A small encoder-decoder audio transcriber, trained from scratch.
Model: 6M parameters, log mel input, encoder arch quartznet, encoder norm groupnorm, encoder activation gelu, encoder depths [2, 2, 4, 2], decoder width 192, decoder layers 8, decoder norm layernorm, decoder activation swiglu.
Rows from block 5 of the audio encoder of a small encoder-decoder audio transcriber, named by matrix and row number. Rows with one number belong to one channel. Each number is 500 + 40 x the weight over its row's rms, rounded and kept within 0 to 999. All counts start at 0. Numbers have three digits each.
After each channel's rows are labels from the 100 clips, of 14976, where the channel reaches its highest value: "top examples" is what is common among them. Only what is clearly more common there than usual is listed. The data: short read English sentences (LibriTTS-R). In brackets: how many of the 100.
# convs1: first pointwise conv (encoder.blocks.5.convs.1.weight, 96x96x1), inputs 0-95
# convs3: second pointwise conv (encoder.blocks.5.convs.3.weight, 96x96x1, transposed), outputs 0-95

convs1.63:452544517483445574461467523457475383477520523448502455372448480510574476446481525497585472442578485471512472448504559499512475484507461480460542472502508497462532531518553505474483481497498534549550518475527490511492495545468484541433459566523469551492475450452519566498487542452457495479
convs3.63:492499492531461487473514553488459541561529463500502533458486509538492489537496618496475531340530497509484528529482502477513510453521538472487490489522499489535486483439456474498563466587545490440532500486541500463497551394533522496452461531423557484499503428451489596512494500448487492495
top examples: voice: female (83)

convs1.78:433498516507511485508468499474511434489492435496501416500519452499458498578491478482468473488458437495511491488517510498655605515497479489459473490542422501516515485498464531453543543486479475500560472480484523499546496471488457462474528552462539515498449536490439503547440525404440536583
convs3.78:495510527543470428493519469477466464494472531564422541477521456534517525555496550504441540485428505607482416534480506518496558452446522458516525486454467532525492530546610457528520513491569427511480538542515526520472505453459486453443491488509523483479534515527523553461549418460563497535
top examples: the word "is" (25)

convs1.94:507557503493457551534497435468459425484536519485576454532514457503476462518445524487496513580449450510525498458475518511511528494530547516554519470558485534520481494519499457504503486498700446468469533528510484521481484465482489496540464573512480501475559454502474536459446444540568503499
convs3.94:446595434446489511567474470496449559506466509479499488471515488435528442473458516432478528545458453472578502480436493525484489508486475493543514485511460499459501546439530485480448426446571561486460440461454494516505480512462512502550437489471494581500501432402468414503504504496467487523
top examples: the word "you" (70)

convs1.67:554528522581455489533484447484491486482665491514438506462535510500509615520449474505459497502529480518528531545465534467550502504535524480439456491518488491511580496454413459473514525489522540496504524536457543443515521503489488532577506513475466541512545481518447494600503472499542551500
convs3.67:480450533476463478456517527519527572444493559488469541451463488501497592490587568449550498507503552535477538547518496518462453473544445471498527492514576476519525551593566561520585471533551467426490532505449492466498520411523498461513536484469522477499497512536500514453565506524504433534
top examples: the word "is" (41)

convs1.36:457588515548512509434478478542541476455488494576509511475459502476494437579487468519533511547493573472433503456476455506503532441491560474555511552546444477546462441547549476563493511528546514481508538487536534438519528472523409589545519510499522464431508514565562479477549490522511527537
convs3.36:585473458478504506519452607491436517543516397468517509504523451514608438442471563521473496473500535490496416512501468460559496505475512515500466494515411498419491453503466499529459515515544451497546508478480476477500538534531531515484533479494515481485509464538483515458388440542432511488
top examples: the word "you" (32); the word "do" (25)

convs1.85:497540486530499536525460489537513469477582457502530492527445488498568562507450472541527458487460531550445497495484497499426475532494449443534487510562507478508476476495513617501495479515576474452443512477459471516584519533540497523640449496515500524496497537482394483453526439482537521518
convs3.85:544487516487470507545467501458430520512470424527439517563466472509324487470507569479518508561497481455488495487470503487480538489449521510445511480514468473429421469525425497467508513477464437517536524444538520447532537504485505488505490518541535558498560554472440496493471530537425543504
top examples: the word "you" (73)

convs1.18:510473433443515600554536451446499418526504490563505552433470506506491509541455478463495458545521503532516565432437503508493513528493492508531476511516466486484477512526487474492540462469557462508418409509522441476426477426402503529478521534435514500552535554529475540489459508466546547523
convs3.18:529446608556530527391501481484458455400483494483499472549517518515473459534513478504490537508471507444487545470472533583450509522511470463568567496550471509530474473482507527478422446431524537530468472503493495559470549432475523475551504500484485475425593503504506499478451566512496494540
top examples: the word "now" (26)

convs1.35:488521517483542493516452455540424391505502532495496476453502547475470417551539515583545478488479456440559507534492500479508485525455498471500402479474518459542495526488524444430481530446455497448545424460503423471508425534435470425512539518505505457474448489508421512479464480513521499518
convs3.35:539535532502550524539510422417441477487478469508532480499412475458476532547487503534511499498487491485481590446501475556459496502444525509553471448465520434518446580488471436531551422534463504478520481529525506567485513467533468491445518529466524529472557550475451593500560507444432453494
top examples: the word "i" (38)

convs1.41:478453526513502531457574514599477496531489500538537493511451457581481462495496520526515461483495539471490493543482530536567484511457515461553601468496550545521557550489565542479427494529490433537482498482470504457436527524512435572507575507501507487519491483569430503497456585570476492443
convs3.41:475483578521540578570528485521567505486532554518598492518500521472506455510538446503488452467515510546520528536519504561515470423430520500470489518513524536531493528513538468538445520475504428558557489456511489517399505516535531376540449531524497532513506473490523527498505398479498503569
top examples: the word "to" (38)

convs1.55:477469449501483484457515533537491454505602421497508528498467543479482460499515495539532540462500450509489477461489405503499494530541502538493553472508460477488477495553517566500436430489426589504424519447525567530526566487477456475499467542490470446461499467553421505613535497520473541528
convs3.55:429505511480502466507496562442539470435455479483553473420494568541456522458458457501505520465496450501474496463519460435456525417537493496548583440540504453533474467468447600497493466519521480566520545486476515564503484518466524513453433546463525509489481470459519499458477507495508626490
top examples: the word "was" (71); the word "it" (29)

convs1.49:488535462532457524546518489501517520543482505430529518474472441494564546473501514464493504492535499518493497487491507564466513500512544583569478493569482590482502518648507489531497498465452531566501533456523450430528474509501505563533504483466456535523517448519506523471508344471519498545
convs3.49:531562534553442489434509484527515424502464478437496547551542533514525488515526461534447485516543553520444491523481536456535508492497442548447481593488509489535557457453524488512487491450514514496467523512533500511513550560464521524633489496574474520492495574487566450427465577474550503510
top examples: voice: female (83); the word "the" (59)

convs1.30:466542505576442465528507538493419455575504427506524485560516522599520476479460467541538444523483461496462462451482564435491501544519451478436528492487500472544491469509491501494477515483576494445463495525565487514543505541486485589572479552490495521433547503489481518488609453458492509543
convs3.30:504510538487454417455406470531452477472463498516513496615505484474581476557513463549514471489555508495511521509482478502498464489480525502509453539545456466494564531484448512546497560506573495492516493544501475509435573509461511522411477438439524484543458430544426446495482504587471502520
top examples: the word "you" (81)

convs1.1:525467474481568533467524506411454495505448534515496602514530591503502570489462400466452562534455480489502497504523483531459502554460484528454493515573496512499528519502540447494529521554565507520490470494458537441508570545497513465485547511567600482424531494465471511564461516488543507488
convs3.1:438582534496515498513438522456463500527419533427514491482492537520505509553441508493528521408508513519524471505494561518615487445423423491529561487558514519491475487558551482484506467452508521436404530494475472464462490453555589478486552482477566514533491483474488476525514498538491512533
top examples: the word "was" (46)

convs1.59:468522515535496498522476512562511477547469468560476457547530539535515499509548523413548447448480549414439510508595498542487586553483536569512505532532430516536469545486568487510478442479468457450542532490532496490481453448460465489446488517467522540504582473441484519520432507521454442531
convs3.59:482555527465505492506490541542482486427454541484511444481550461491516448528508514534509438514569479512461524479474494596502503551455537467514394517541415511559506508536497478525571472505530480453510461449544518547521501472450545493463472513479510541549428583419510423489440506542505538556
top examples: voice: female (85)

convs1.61:412461492550514527511525476449532515522507507474551559509537462510529530516497474542492540447478440513552561514474572507544517492481571536461462524470477468521341479440502522487428546505529447497516548475496569453549564449498494464487501581516542437479513513551524548515518481512536529501
convs3.61:433594458524557507510427477477574500461555559492497473530483469513479533570535525545494532504460511502470502467463542457519499491532475551401456482484486524567417493583518523474464499471521511559576507473537500416494428487512505428569503472513526509519565526512492486556464494524467448529
top examples: voice: female (82)

convs1.4:512502527510505505520505577483496494480555499500482496496528511473532504528518531456515537475400496490433480506576438514441499494421501549531561479586454513538375463441503492558539501506412463480567491534469505514531571581472445460514468515477466526528510502533486569423484475524490466524
convs3.4:594531487567534513514575486519534468537476467551565502565516528511486503532513523587513569516547536532456586478489524492507500536558448551534458580557503542548528502595555501533532505467537502499535557499501523478488467547518543552526483592481499499488515537533573490488471544500537534555
top examples: the word "i" (41); the word "and" (28)