{
  "encoder_drop_path": 0.2,
  "decoder_norm": "layernorm",
  "decoder_fused_qkv": true,
  "decoder_inner_norm": false,
  "decoder_tie_embeddings": true,
  "max_grad_norm": 0.5,
  "weight_decay": 0.3
}
Rows from block 2 of the audio encoder of a small encoder-decoder audio transcriber, named by matrix and row number. Rows with one number belong to one channel. Each number is 500 + 25 x the weight over its row's rms, rounded and kept within 0 to 999. All counts start at 0. Numbers have three digits each.
After each channel's rows are labels from the 100 clips, of 14976, where the channel reaches its highest value: "loudest" is the band of the loudest frequency at the time of the peak. Only what is clearly more common there than usual is listed. The data: short read English sentences (LibriTTS-R). In brackets: how many of the 100, against the usual share in percent.
# convs1: first pointwise conv (encoder.blocks.2.convs.1.weight, 96x96x1), inputs 0-95
# convs3: second pointwise conv (encoder.blocks.2.convs.3.weight, 96x96x1, transposed), outputs 0-95

convs1.36:506507505500472461540450512493539493540483469491501483510497533470504524532515465487487495479512539447549507512514501468500498494495513510525501481515461482476528499532509495491557506461514496520535521508480486490482506537469517512496528521459547498464486475465491533506487540513567535509
convs3.36:518495464479466504467525470501470501478486499493527487480449500519505481476531488479475561475508502496465529466524515471499553473507501501468457461483490499491465484459516485519512479464509464476486499465491509498435509485494504502455489526461510495501480482497523475470467482460468531533
loudest: 2000 to 4000 Hz (39 vs 1.8); 4000 to 8000 Hz (28 vs 4.1)

convs1.62:531490534536481472486464537484510498471449492508490496482533515505508487542443481491497515567505502517492512502492480481451504457505485472476507549513493513470448492508528477532454503479520482497467512525465519520474499492474506503497498490507482477492498523495480447463502498501526500432
convs3.62:498523477594523522578546509510533498533487513519473525528522449515553519527493520481514499504499500519492510538530511475531513487500497462530500500494521504537501493513533534500490502500501534502473500504490516527457448509513548482478521488506503502513471537493516504509493524514481515504
loudest: 4000 to 8000 Hz (76 vs 4.1)

convs1.79:501519481516494473498557463530497472532491491521506440511501486486499531496510477467548527493505496498485485554531498478507485444505471496477520519499474523469502530503506500523537486479503529519492490492489514517517479507547553482510551500558491539511477468520464526526532498527530490467
convs3.79:501516527510509546499481505507469480524483499503495490462553490465510511457537480491520506417507505509491494504489488477516536498528500546512520497514475512513575475494496465473488459494470494454488490503493480510563490521509491469494506518503486474480464481472499500524430483505516497503
loudest: 4000 to 8000 Hz (38 vs 4.1)

convs1.87:526505492473494548510500493478471501510516491497532523504516519481487496496508493526458492539547499480477508521507530490458518530531530500436497516540446481511510497509525489532471485517572538500473506482490509478546507496525496462501518506490478528574512502495512505510503476481514542457
convs3.87:527497550582501511495489498522529503506498495502472533453483518561472487452472448470533518550515505503475519490506533538507524512494518523480476503470491506526512516502533496534550492485537495481510513496517515532508485451510509533524498489540542513490523472506497483509501519500526496504
loudest: 1000 to 2000 Hz (34 vs 1.6); 500 to 1000 Hz (31 vs 5.9)

convs1.13:489453489506497504478514494490545510513467499534484492499535461464531516512495479463491523553494482497501550529516444471518501539495479481467499456474489508517492512486460505518510497499523528531544514496520530478528469507488489543474493470489528455550534496510524530544487526475496499475
convs3.13:461441463536453493452500488508468517462487495529514549488487536502494517528491496519510540505479499491460562506490528533509488494462472475495503472497514502513489535512513518518507493481526487468541522526504465462502510473536511508502538507500562500515534532505504504543532497499509479486
loudest: 500 to 1000 Hz (25 vs 5.9)

convs1.15:480530501486552569500493498477471484514474508496496518462472471536476451480518549526519513470542501517510491423450498519530487507458456516503470501518460475504525494484473501488547503490505529467511481459471487517513522479501509511530498487518526502516503486472507487500492484472488495478
convs3.15:515505514473513484518463518519557500493501491531514510478534508468536505496499545510571473487474469486469484505520488483517485505543480496448507478484502465488505517438491485474498479446529565486456468499469493502523536498483478524472490528503477458489496497505513478505520485499495488529
loudest: 500 to 1000 Hz (34 vs 5.9)

convs1.18:564504539510556449519483465488512506513482484490540486476495451493501498533515510525499488478532498525497517490511515480520552486505516535482500507464525508513496499493502486513507481509472503525509470523477527526520559456519509492510446543511518492514507531482513444489478488554541489503
convs3.18:487514516527506515503530487489473499491529531522511532474508402492447496502530498512512553517515517505504521507492498507502504513509465498544557500522477514484505520541504451484445481472488501495540545510509486489513571506484477477508520513502514498473504537502482537516495503525516485512
loudest: 4000 to 8000 Hz (75 vs 4.1)

convs1.29:480512467494463487531483528517477563506494487503498528524515474468512510544436538488518470520526483501565493516510555496486508464537501486516487431504519508488498494552486514526504517492523512516527475473498523464487498501517476552528532506475516502489484496519530499472526499510478511489
convs3.29:542438511482504504473510518514524514442515513527510483507478523504444493502505523514500528422477532515463497487505503483535474509524478532508495500506520497531491493486537512425520527493520470503479508466497517478518457488515484481521487474524477523492528508474510529512488495525442494475
loudest: 1000 to 2000 Hz (45 vs 1.6)

convs1.25:516503502480525502539506540481485488430477483487483524494506512544506539564532448554518526519478502517517450471466479509476500534463499485487520530456523509483511463473518547525480483501493460506519513465506507498495507502514473470475502489516517492464527478520479511503478484490503519470
convs3.25:516546475476487506543532500552525489534512517509472464517525491520471457525498496494487500503506491500522544468526456479540505472464522514494481471485494495500475491525461525505521456502507487439489506460498526468545496527526537480471496498479495536492518482518489559495500489467536500518
loudest: 500 to 1000 Hz (38 vs 5.9); 250 to 500 Hz (26 vs 10.3)

convs1.9:485478509510492502510484520503492527505489498478490493480463526514496455495512504519484474440499443427550528500526553461513490496488499512498455491482534512484493471474510534528502511496508472490532544476519549473510513447517497521505534499472532525514510548519504493472475468506529483505
convs3.9:469498542496466478458512535499501529513509479506565464502561517502475522487475489479525469516506490491507491482480500469455518526466501512502518538518511502499521489487470498458469556477460542490504483491514498450452527466479529522518485489459506494492485520496478524514496476471479474465
loudest: 250 to 500 Hz (52 vs 10.3)

convs1.90:530495502470540503473485536505524525546451520528470480502495506551472520467507491506472469481508517508471526483515442517484486515438454472485482506497509488487510495517476436528508485527523512511498534538496502512489466456484482467505496507527520505542507539534507485496490535504493506541
convs3.90:492518513562455472485485455506487431518503493518524462477479501511563461459486508509515482513506513493538505454478513530478502530495482482512484519498521505486545487495519568455519492509520493472466484498479537495532508527477502479518469486484530488474512505512513515519481509497537532510
loudest: 500 to 1000 Hz (51 vs 5.9)

convs1.93:477477465494482512522530500496451510484512506503460516486511546505525467484473531531475493513568480480522475491495475515485494495493463509523530521502482505512500471565475480482495507529515507454520491520455491500516494539517517473481482512481502517494566505508495500497458475501471578524
convs3.93:515504489513533519497555512511547543523554523432538507522476519480496528504535535519465492502538491484505514507489513507528531485490516533497468507488512489514502522532520530506505500448493517510511531510554502514434497505522467529535491477503516483502498509504487532542506528456506516472
loudest: 500 to 1000 Hz (27 vs 5.9)

convs1.88:436515499512479437524514514500463510542505506523497505457451524493507503508484524483501525488508512460517510595499490491520466480476499494496469494499471514536495486525506491469472492491487512511501486506469473489478523509543491499531505463530481490471485477537504538540474487517531542509
convs3.88:541538455472500486451526520493525476512487478508497541511517499510543492491457541523499494507472502506486495462519500483508517475547478577478512510482516489494521529473571471486520484499475451481502477518521515496479579519502501493505506499484499497491509519449498493486492498470501494525
loudest: 1000 to 2000 Hz (55 vs 1.6)

convs1.92:516512499505540516547507498449496534499532458502497523511465516516470517489486494487508520530495497526535534480493481487487494524512491501505505517480509515528493512499501507496488559531556490479497448564491478532538503451475509495420456523505546494510520521516498510481481485532487477494
convs3.92:489506473495525500510492537481516534527520528502484517460489507504478475514470504521472474487488479552501504515508493453506469497522533493534501513453494571495485547526491527513482501490503470480511522568483480465470468493494524518498444485486478501518462572515487502507497465510490472512
loudest: 250 to 500 Hz (47 vs 10.3)

convs1.67:497450525486480513506472503489474487484491478521499515451479502545514534504472507546518496483515500494503530451468457493519521496454477464450509468558472504483460548501498498517493532470505493472491491504452536510509500533483489485526520487516518545478490515498522490450490484445502507503
convs3.67:485560459519518490519478500524504502503533534489525481530528493520482468495491522521494482488492524483469473469521436476442539503520468549487486499495504494477505511554499503454499521496538509564507481524480462489495502497458506504494546499502523465508502496510494449484519524492490531521
loudest: 500 to 1000 Hz (37 vs 5.9)

convs1.54:473538493503495507505450478547516500497517559526486509468484499530514542475512495480483476474530494496466504505517506502454525503506472495488463500501496485474494482499522562527507446491469505504533470472525489488513517545492572474531487512536493514532483508530507500550498499458504505532
convs3.54:518536476452507472493475479506488488506475482500515453497499507540520516486501497474501501512542504535506494482474476518467532514505501472473479483524496448481543494486484480511544503511485483494476476456512536480485514471524497525496539521473501496431447431498508553501489526517507459505
loudest: 250 to 500 Hz (34 vs 10.3)

convs1.7:521498524537505511525477503484461480543491505526514515528490505556448471520510486455523515506518525472526457533458505527500496467505511488482494540524488498514496479549476468520522489473500524497549531506504496485456524492484535487503542474529546466485491513485486445494512467516465504507
convs3.7:499496492502494488466511483505505479479470507502500468520534507540488483504502463494481487509527507466497495517507501493485525519518552457540437547502527510538542528528488484438533503511492541485448511525515520556502498490444500499521472499515542453505531503485496534477470501507503481494
loudest: 4000 to 8000 Hz (52 vs 4.1)

convs1.95:457487502550512465489477510500473499567527490448515505484484510520495495472518498478465544411545514523493485513517482503512487529502503503518492535529496504523471503485519497506468522523489513477497504509487547490506549528502493466535500504477548511472468501506505525498516509555502526528
convs3.95:481500516514484512494488526518541500502523496476449513500513530507472517503535495499493500499495455501502528445533522538438493488524530486515538498485501517541514505485400509505519472526527556438516497513496498506459477510486500501496475500495513476503508518473511467508533507484526471480
loudest: 2000 to 4000 Hz (39 vs 1.8)

convs1.4:536513502497461463503477507474482499478493503517460532507504506503501498521482540468527476457522498492503464502513508515502491498507509522499522475523506516443526474472453485524512523475523539494504494502487521484556460505435491468513458542471568514529501509514484469492488525481464457486
convs3.4:473464488499503507551521520452508506482469477486518468474520529526474522500521502505502462501475506494552503518510508551472509507495509506529514512539475498518547493486490504548504542483502520493468500519540473535507526483527588508503507508516484524489510488446475463508506532488460520498
loudest: 2000 to 4000 Hz (34 vs 1.8)

convs1.0:508483470508501537480505518479480476464522487477474484509524439488507522456507541514549532516511493495500473496513525507456491456511502523511493492489489492512517449503487541526462505497503524536514509490482524497472505520503505504520493449525531461490531485522519455447528492509475466430
convs3.0:541473495464539538525534538546479517445496487498516512517481471509493532511499479513491497519556498467474516499458509489533501537456520476544545483513504534508509469479484503502455508506473521485506545498564513511495524512509514516475515487535522523497519479520506524537496473527517515493
loudest: 250 to 500 Hz (26 vs 10.3)

convs1.16:489490486502495557544531516511476510499474527473494485410493507496513498488499523494483496500507482528506493445497459512533460543524488499531519477464482507537512467510512481491493520491453537533471471509478480471474526510527509502477508505542506504482470510495559530510484521525473524471
convs3.16:529448485483496492480512529537513528487550522448475510489508514493478491534515512498499496532469510438512509504552499493497497494471499526567501493505531493501519517502520514464499511512512490479557530546510521450509473500498480510483484526478498499509525511453515520503527468571488488488
loudest: 250 to 500 Hz (35 vs 10.3)

convs1.27:510464529552472502520501526540496534504509514479474501506530509533466476500538533489481517479523483512540504510511521510485475476523515513514498537477453530529555490486489524562491529488462526553479488516512487535454505497443463481542475520503510513472508475490502487508500483533492496507
convs3.27:488516506541479488475463540475521470528485458515482505484503541495543504502430474467502459520482507471488508476493484478498520516473513444537484515493478530515529474507526499518554505550476475509490474509530531499476500493509496532509495480495490539514514494448549492529476513528525512486
loudest: 2000 to 4000 Hz (45 vs 1.8)

convs1.86:570501456532516486506500496487465525471506533545496500494502508491539495524487501541527468522504526502516446521503505504530501475517531500517500498513534496498452458539544450513522479523499490575507505523522450474477510480474499517523472514526489510488487497521523476479526507482527504480
convs3.86:512478491506489519447509499512518484494550543494606512492490458491466478496538510534520510496492470512493482502497508525502507496511500486470506536510506476495526486514476468468544498498523518508501482515503506498500497494501485495505503498506523520513491499514540472584522503502573522453
loudest: 4000 to 8000 Hz (51 vs 4.1)

convs1.26:522511441497524454491491460489470511508509496517538536515507447489557501493510467495440467570508495501502498521513478501485489535522488471498503492511488516504519504481498468473492498422512527457480517503501521526496508497474566509489472508509534522483501474477482494514505481475474502494
convs3.26:498484471488465465476510462498452509505455480539456476495519545485499516502536464521519482497469489478543486439450483518471496491520476531525514508499483508528512471478508507484500466468464490482535479499451516477495489486516518499500459528521445502498476513525496468492492468505480518541
loudest: 4000 to 8000 Hz (94 vs 4.1)

convs1.40:524543506571509483523496482504501500511519495511495548517485474544523489521492522489507509513505487517424452529476507540541475507541455502453538553472483541521509471523479525517508503520469463515519474487512506525514499500483488517472461521493528513519489479486513475515489498496505517526
convs3.40:523506507502467506446447534501522509516495473501519508518515492532562528470506495503502535534495466477500439438515505481510539534504485501496493503528513509500496545496525511516495527529537507461483493489522474548505504467520513445494499506493488478528550495455477509477511517533521504513
loudest: 4000 to 8000 Hz (42 vs 4.1)