config.toml
vocab_size = 5132
decoder_bias = "none"
residual_init = "scaled_by_depth"
optimizer = "soap"
lr = 0.0026
lr_schedule = "cosine"
Rows from block 2 of the text decoder, named by matrix and row number. Rows with one number belong to one neuron. Each number is 500 + 50 x the weight over its row's rms, rounded and kept within 0 to 999. All counts start at 0. Numbers have three digits each. After the name is the row's rms in percent of the matrix's.
# gate: MLP gate (decoder.blocks.2.mlp.gate.weight, 768x192), inputs 96-191
# fc1: MLP up (decoder.blocks.2.mlp.fc1.weight, 768x192), inputs 96-191
# fc2: MLP down (decoder.blocks.2.mlp.fc2.weight, 192x768, transposed), outputs 96-191
gate.734 097:563485499511448522472477478521504526514585559546518580499467480496608427547577488476471470495543526508483434472483467523528455426413488548470527490435544423501498492512411432542493607461541421581489507499525433460398486557412464508463532465478498440453428487424506438427557451499544499485
fc1.734 101:432535397513504454556392498503526431451489458516612497513527358493472505488455422436503522507494513516508542490495575547454516554592514477482535460518477566476529469464471430447514442432594512411490501479551576588553537466532448472506507574522540553483555502573522435499480531510486540487
fc2.734 102:514523523508544435479539655520598430494517498608537533523514555489640605466444498514537455420463495506424584456499485445554450528527498499495488481483527517532412494423555551465492473497519633532517534459520431592520453645545562492443521524507429497521557519414526435540530547487428483552
gate.735 098:587495428411497576486518458476490461444453517593546503500591566601597552600537533481500451494568574527616539486529384584506522626495566479512534530489506515418453515525563484488504529441535491474490527565379518482615490468481523554532440434555491544563528511542593477460503510544480470517
fc1.735 094:474549431475545559517504414518483428464461535508532519458546529635637522532500546524511494506535562492565543557552409581467404569567544546504599634534408502379457492563552508500525532385451499453556531565381564440479456443418499541505496457534472552531478513601575547469527493567492494504
fc2.735 090:577469476413517523527532459430460465525489446558467450506515562558535572458496515534550463443522516503557482416574486484506523569529472450552440459452497488456410466498572490511500493445422553471544528507360451423574569466540555502512420462611587576589614537501518491486559472591464619514
gate.736 156:583568479521431461527479482404600485511461535433445562515548517509507625433496528546473460507513423566529534415562474578626488442515447470421512504534445511519459437413556460433490503451455473527494495478466472479518494486498517538501496551495492533593431490606542585518437577462506486571
fc1.736 147:548543464553479469524474405395522419439509556536519447539520414475518531527602432552543407504495489560464419427485444495483443420501506465513443531575426496531465439577473397489497466456479475484469529496526407495519489562521485467574532557540579509429460441584529483588516478479434509562
fc2.736 142:561492516484473542467584525503578482492490479411533540431454545507464550520475516432408461478556529448502505497491515482559475457595422529496567482508419484471454516517567495497500534481446540498474505423516518508523482491606462565514546519512557508431401559536640390536524488498474494509
gate.737 107:463524482552553473520536455493438411516496558528499406487494471502436523495512445490593525527553497488589414432398559494434475500564532489443564425483544445465450472430534469475438498536423584557526549485487543536582564521415447564514524581519437550679527559481483542430451531532484485468
fc1.737 116:471465507543565505562458412415562504425470504419474556555555544500517574542500504566514431421416468547441489499546464515540508515539538489551501483503417534471480470584519583510515514454509591520502510507532524480450500442528562491554525397481511535502592497525488498573460576466488514463
fc2.737 106:445551518513481483527544438527508480431422427478523600512418536520562504477622514568453450548502426536479480482472455532439567441458527542481458504462483509471601488566465539464460534475441547519469489445494482478386537461487496502537505554440428472570413499482595458507471520432438587533
gate.738 095:530489553510539431471573512491607584499526496533535537491456545512449478506526484497415494474487522498519496499448549491512373522556480568511509539449576351509477540551502485552534452522451519452457466543513538517500521507562536423585447525523508510411549536454603492498551504494583463451
fc1.738 086:458435442456475542598465569511488551548503535488450467545499475559538488595409504494473549549486550395479537409577608496474545486409499451518537464558479518486494593543516496477389596491538440566571564525389488498464515542443537561478488453510478492461511459488458584548535505375428604568
fc2.738 089:461555462538493528502431420563484452426473608550528501500526554534509526543493395501557469529551512444537478529510497499480554506374523450456430557446510540524468466521531386454403545603511448443565600471500583499533491496558499491491420482515527503484531522496536515569444491546483466521
gate.739 101:420471466572565411458500485492498433515635562507566522428459484478521518449586470589527538531489410520489415470453464484428501513455448540496492487489520503409515519564510561549480497527467510538463451545466465504448444505520543529509501433587513542557584452563523624505538506562591532509
fc1.739 101:472597480486526534539455475414510563536496463509461541446409550480479506444430559528526480408578506509513497535469574558512462439536476481447543519560519523499568555452440525536562497409476550400521544473548459506463508363454452571447535566429481560448491579433461496561531491408504511488
fc2.739 093:492528428516681543488416503430589520500411530461461479508545467433509531538464622562515526416519469485576491421491469516472424434495506516486543494540492461534542528506458533509535494433484617406565530508522460555481530523493486605439454584473566533541419504535480485543407519583501517562
gate.740 097:495541485497487432468507496504407562536467564438510535563579479495477553511516479531474458505496444613474477472456469548544544502452493556503517484517501501454467713526513415463555597448592509545495532588373491455451471503503503359425417488507530560530520535540471549502490557498584576568
fc1.740 091:561550491524512564578506490517539495438467428533602474433385487452513437550519536342494577482497483430548499532534516461503484529450501475390483571460415524521537333537462548504422514492479450458552485444562504581508568520459465640553538567501463456436448411510476529553533434465462505472
fc2.740 094:457537535443523449507492543537566494486553453540591459510530537506433510521550453405437433454489424458511548533517417465514527568511441438531536511475477489529551563504554523514402553456511497463527431446485522444523528517549523423507541496510373508541495384440508537469422478457477529560
gate.741 085:428501435531418496406486466445496508558550508572454451476478545511544496528487536381558543453530407554558441483503473404416459425542397462502471441490459522409513649464430427505550496451549525461473474478548550475405552506534495518440444568431527545507504521457497520459545525463517482464
fc1.741 082:440494455553370450437546448532558559535590526652469459483525541537548460491501515404548525424467403582584550473474473506389478490435398507531516504488470532486536551455435528494531498497493518523525444458505509500397588515412484533434445602431494558548463546464537554503540598504459414454
fc2.741 089:416495466520479554488562499550557455473511556434505553477378447472465470528468508550470491567415404394439497562418551529563420486542509468595508547601439423559505439456433438574426543499548433446536434550550480538409520643463527524564483567456493550496465409508459470519463486540491475514
gate.742 096:454523566541420415558456483465572512498550507411580558488499399444509497493520564489507450520504516523549498571517525392512497604458551458505454569449552518526530476530463396509511460483519509533550523545459427407502450433460588499496475487485492513515473474501480482539489436490451507560
fc1.742 097:540386476484451501451484496520472559535438525584490528542475557635587437527495464449533493533504543431447524457489451543394417456531410582511496425462463591507477550489466616482510517440554523511514505447508598457528485450478435419513525502562495496494474517499577454446511539485505509458
fc2.742 098:468436417458487498431505489469555576573520524464531529570554583635380467531390553610488545551451354542524457468493588414526580525509435507446525459527562543469466498520547500482592529571454470456513469519493562461490477528512561479493476448602453415477524497460503541492431584537497501508
gate.743 091:510497553537547564592579561484423439479539514422528434484503508484553563510480513495543454555508551586572490494454441513551426447598470406494476478555546432520466525455522454618574500579432543535582520545418500431508432552387500522515535592434458496445432553546543567484481488420482459438
fc1.743 094:519480442454465501468448435562429521449539542550539553458468479561480465558525444559434538448406513505395492459525519427480486548502507556511423555501420559531504538557485457519480573415490422447534491595581526564465546492568509470508487387476586468512555439456487469516574543554498570582
fc2.743 089:538496491560419541491468442530489442467566588552511458474500564463568563538526547429530471479489522476457620516497500491471462458556372534505481538628541520491566545437445401548474430484505530583594532473406541537510507455525525427579594516441510503501439493594503488562489477458522534520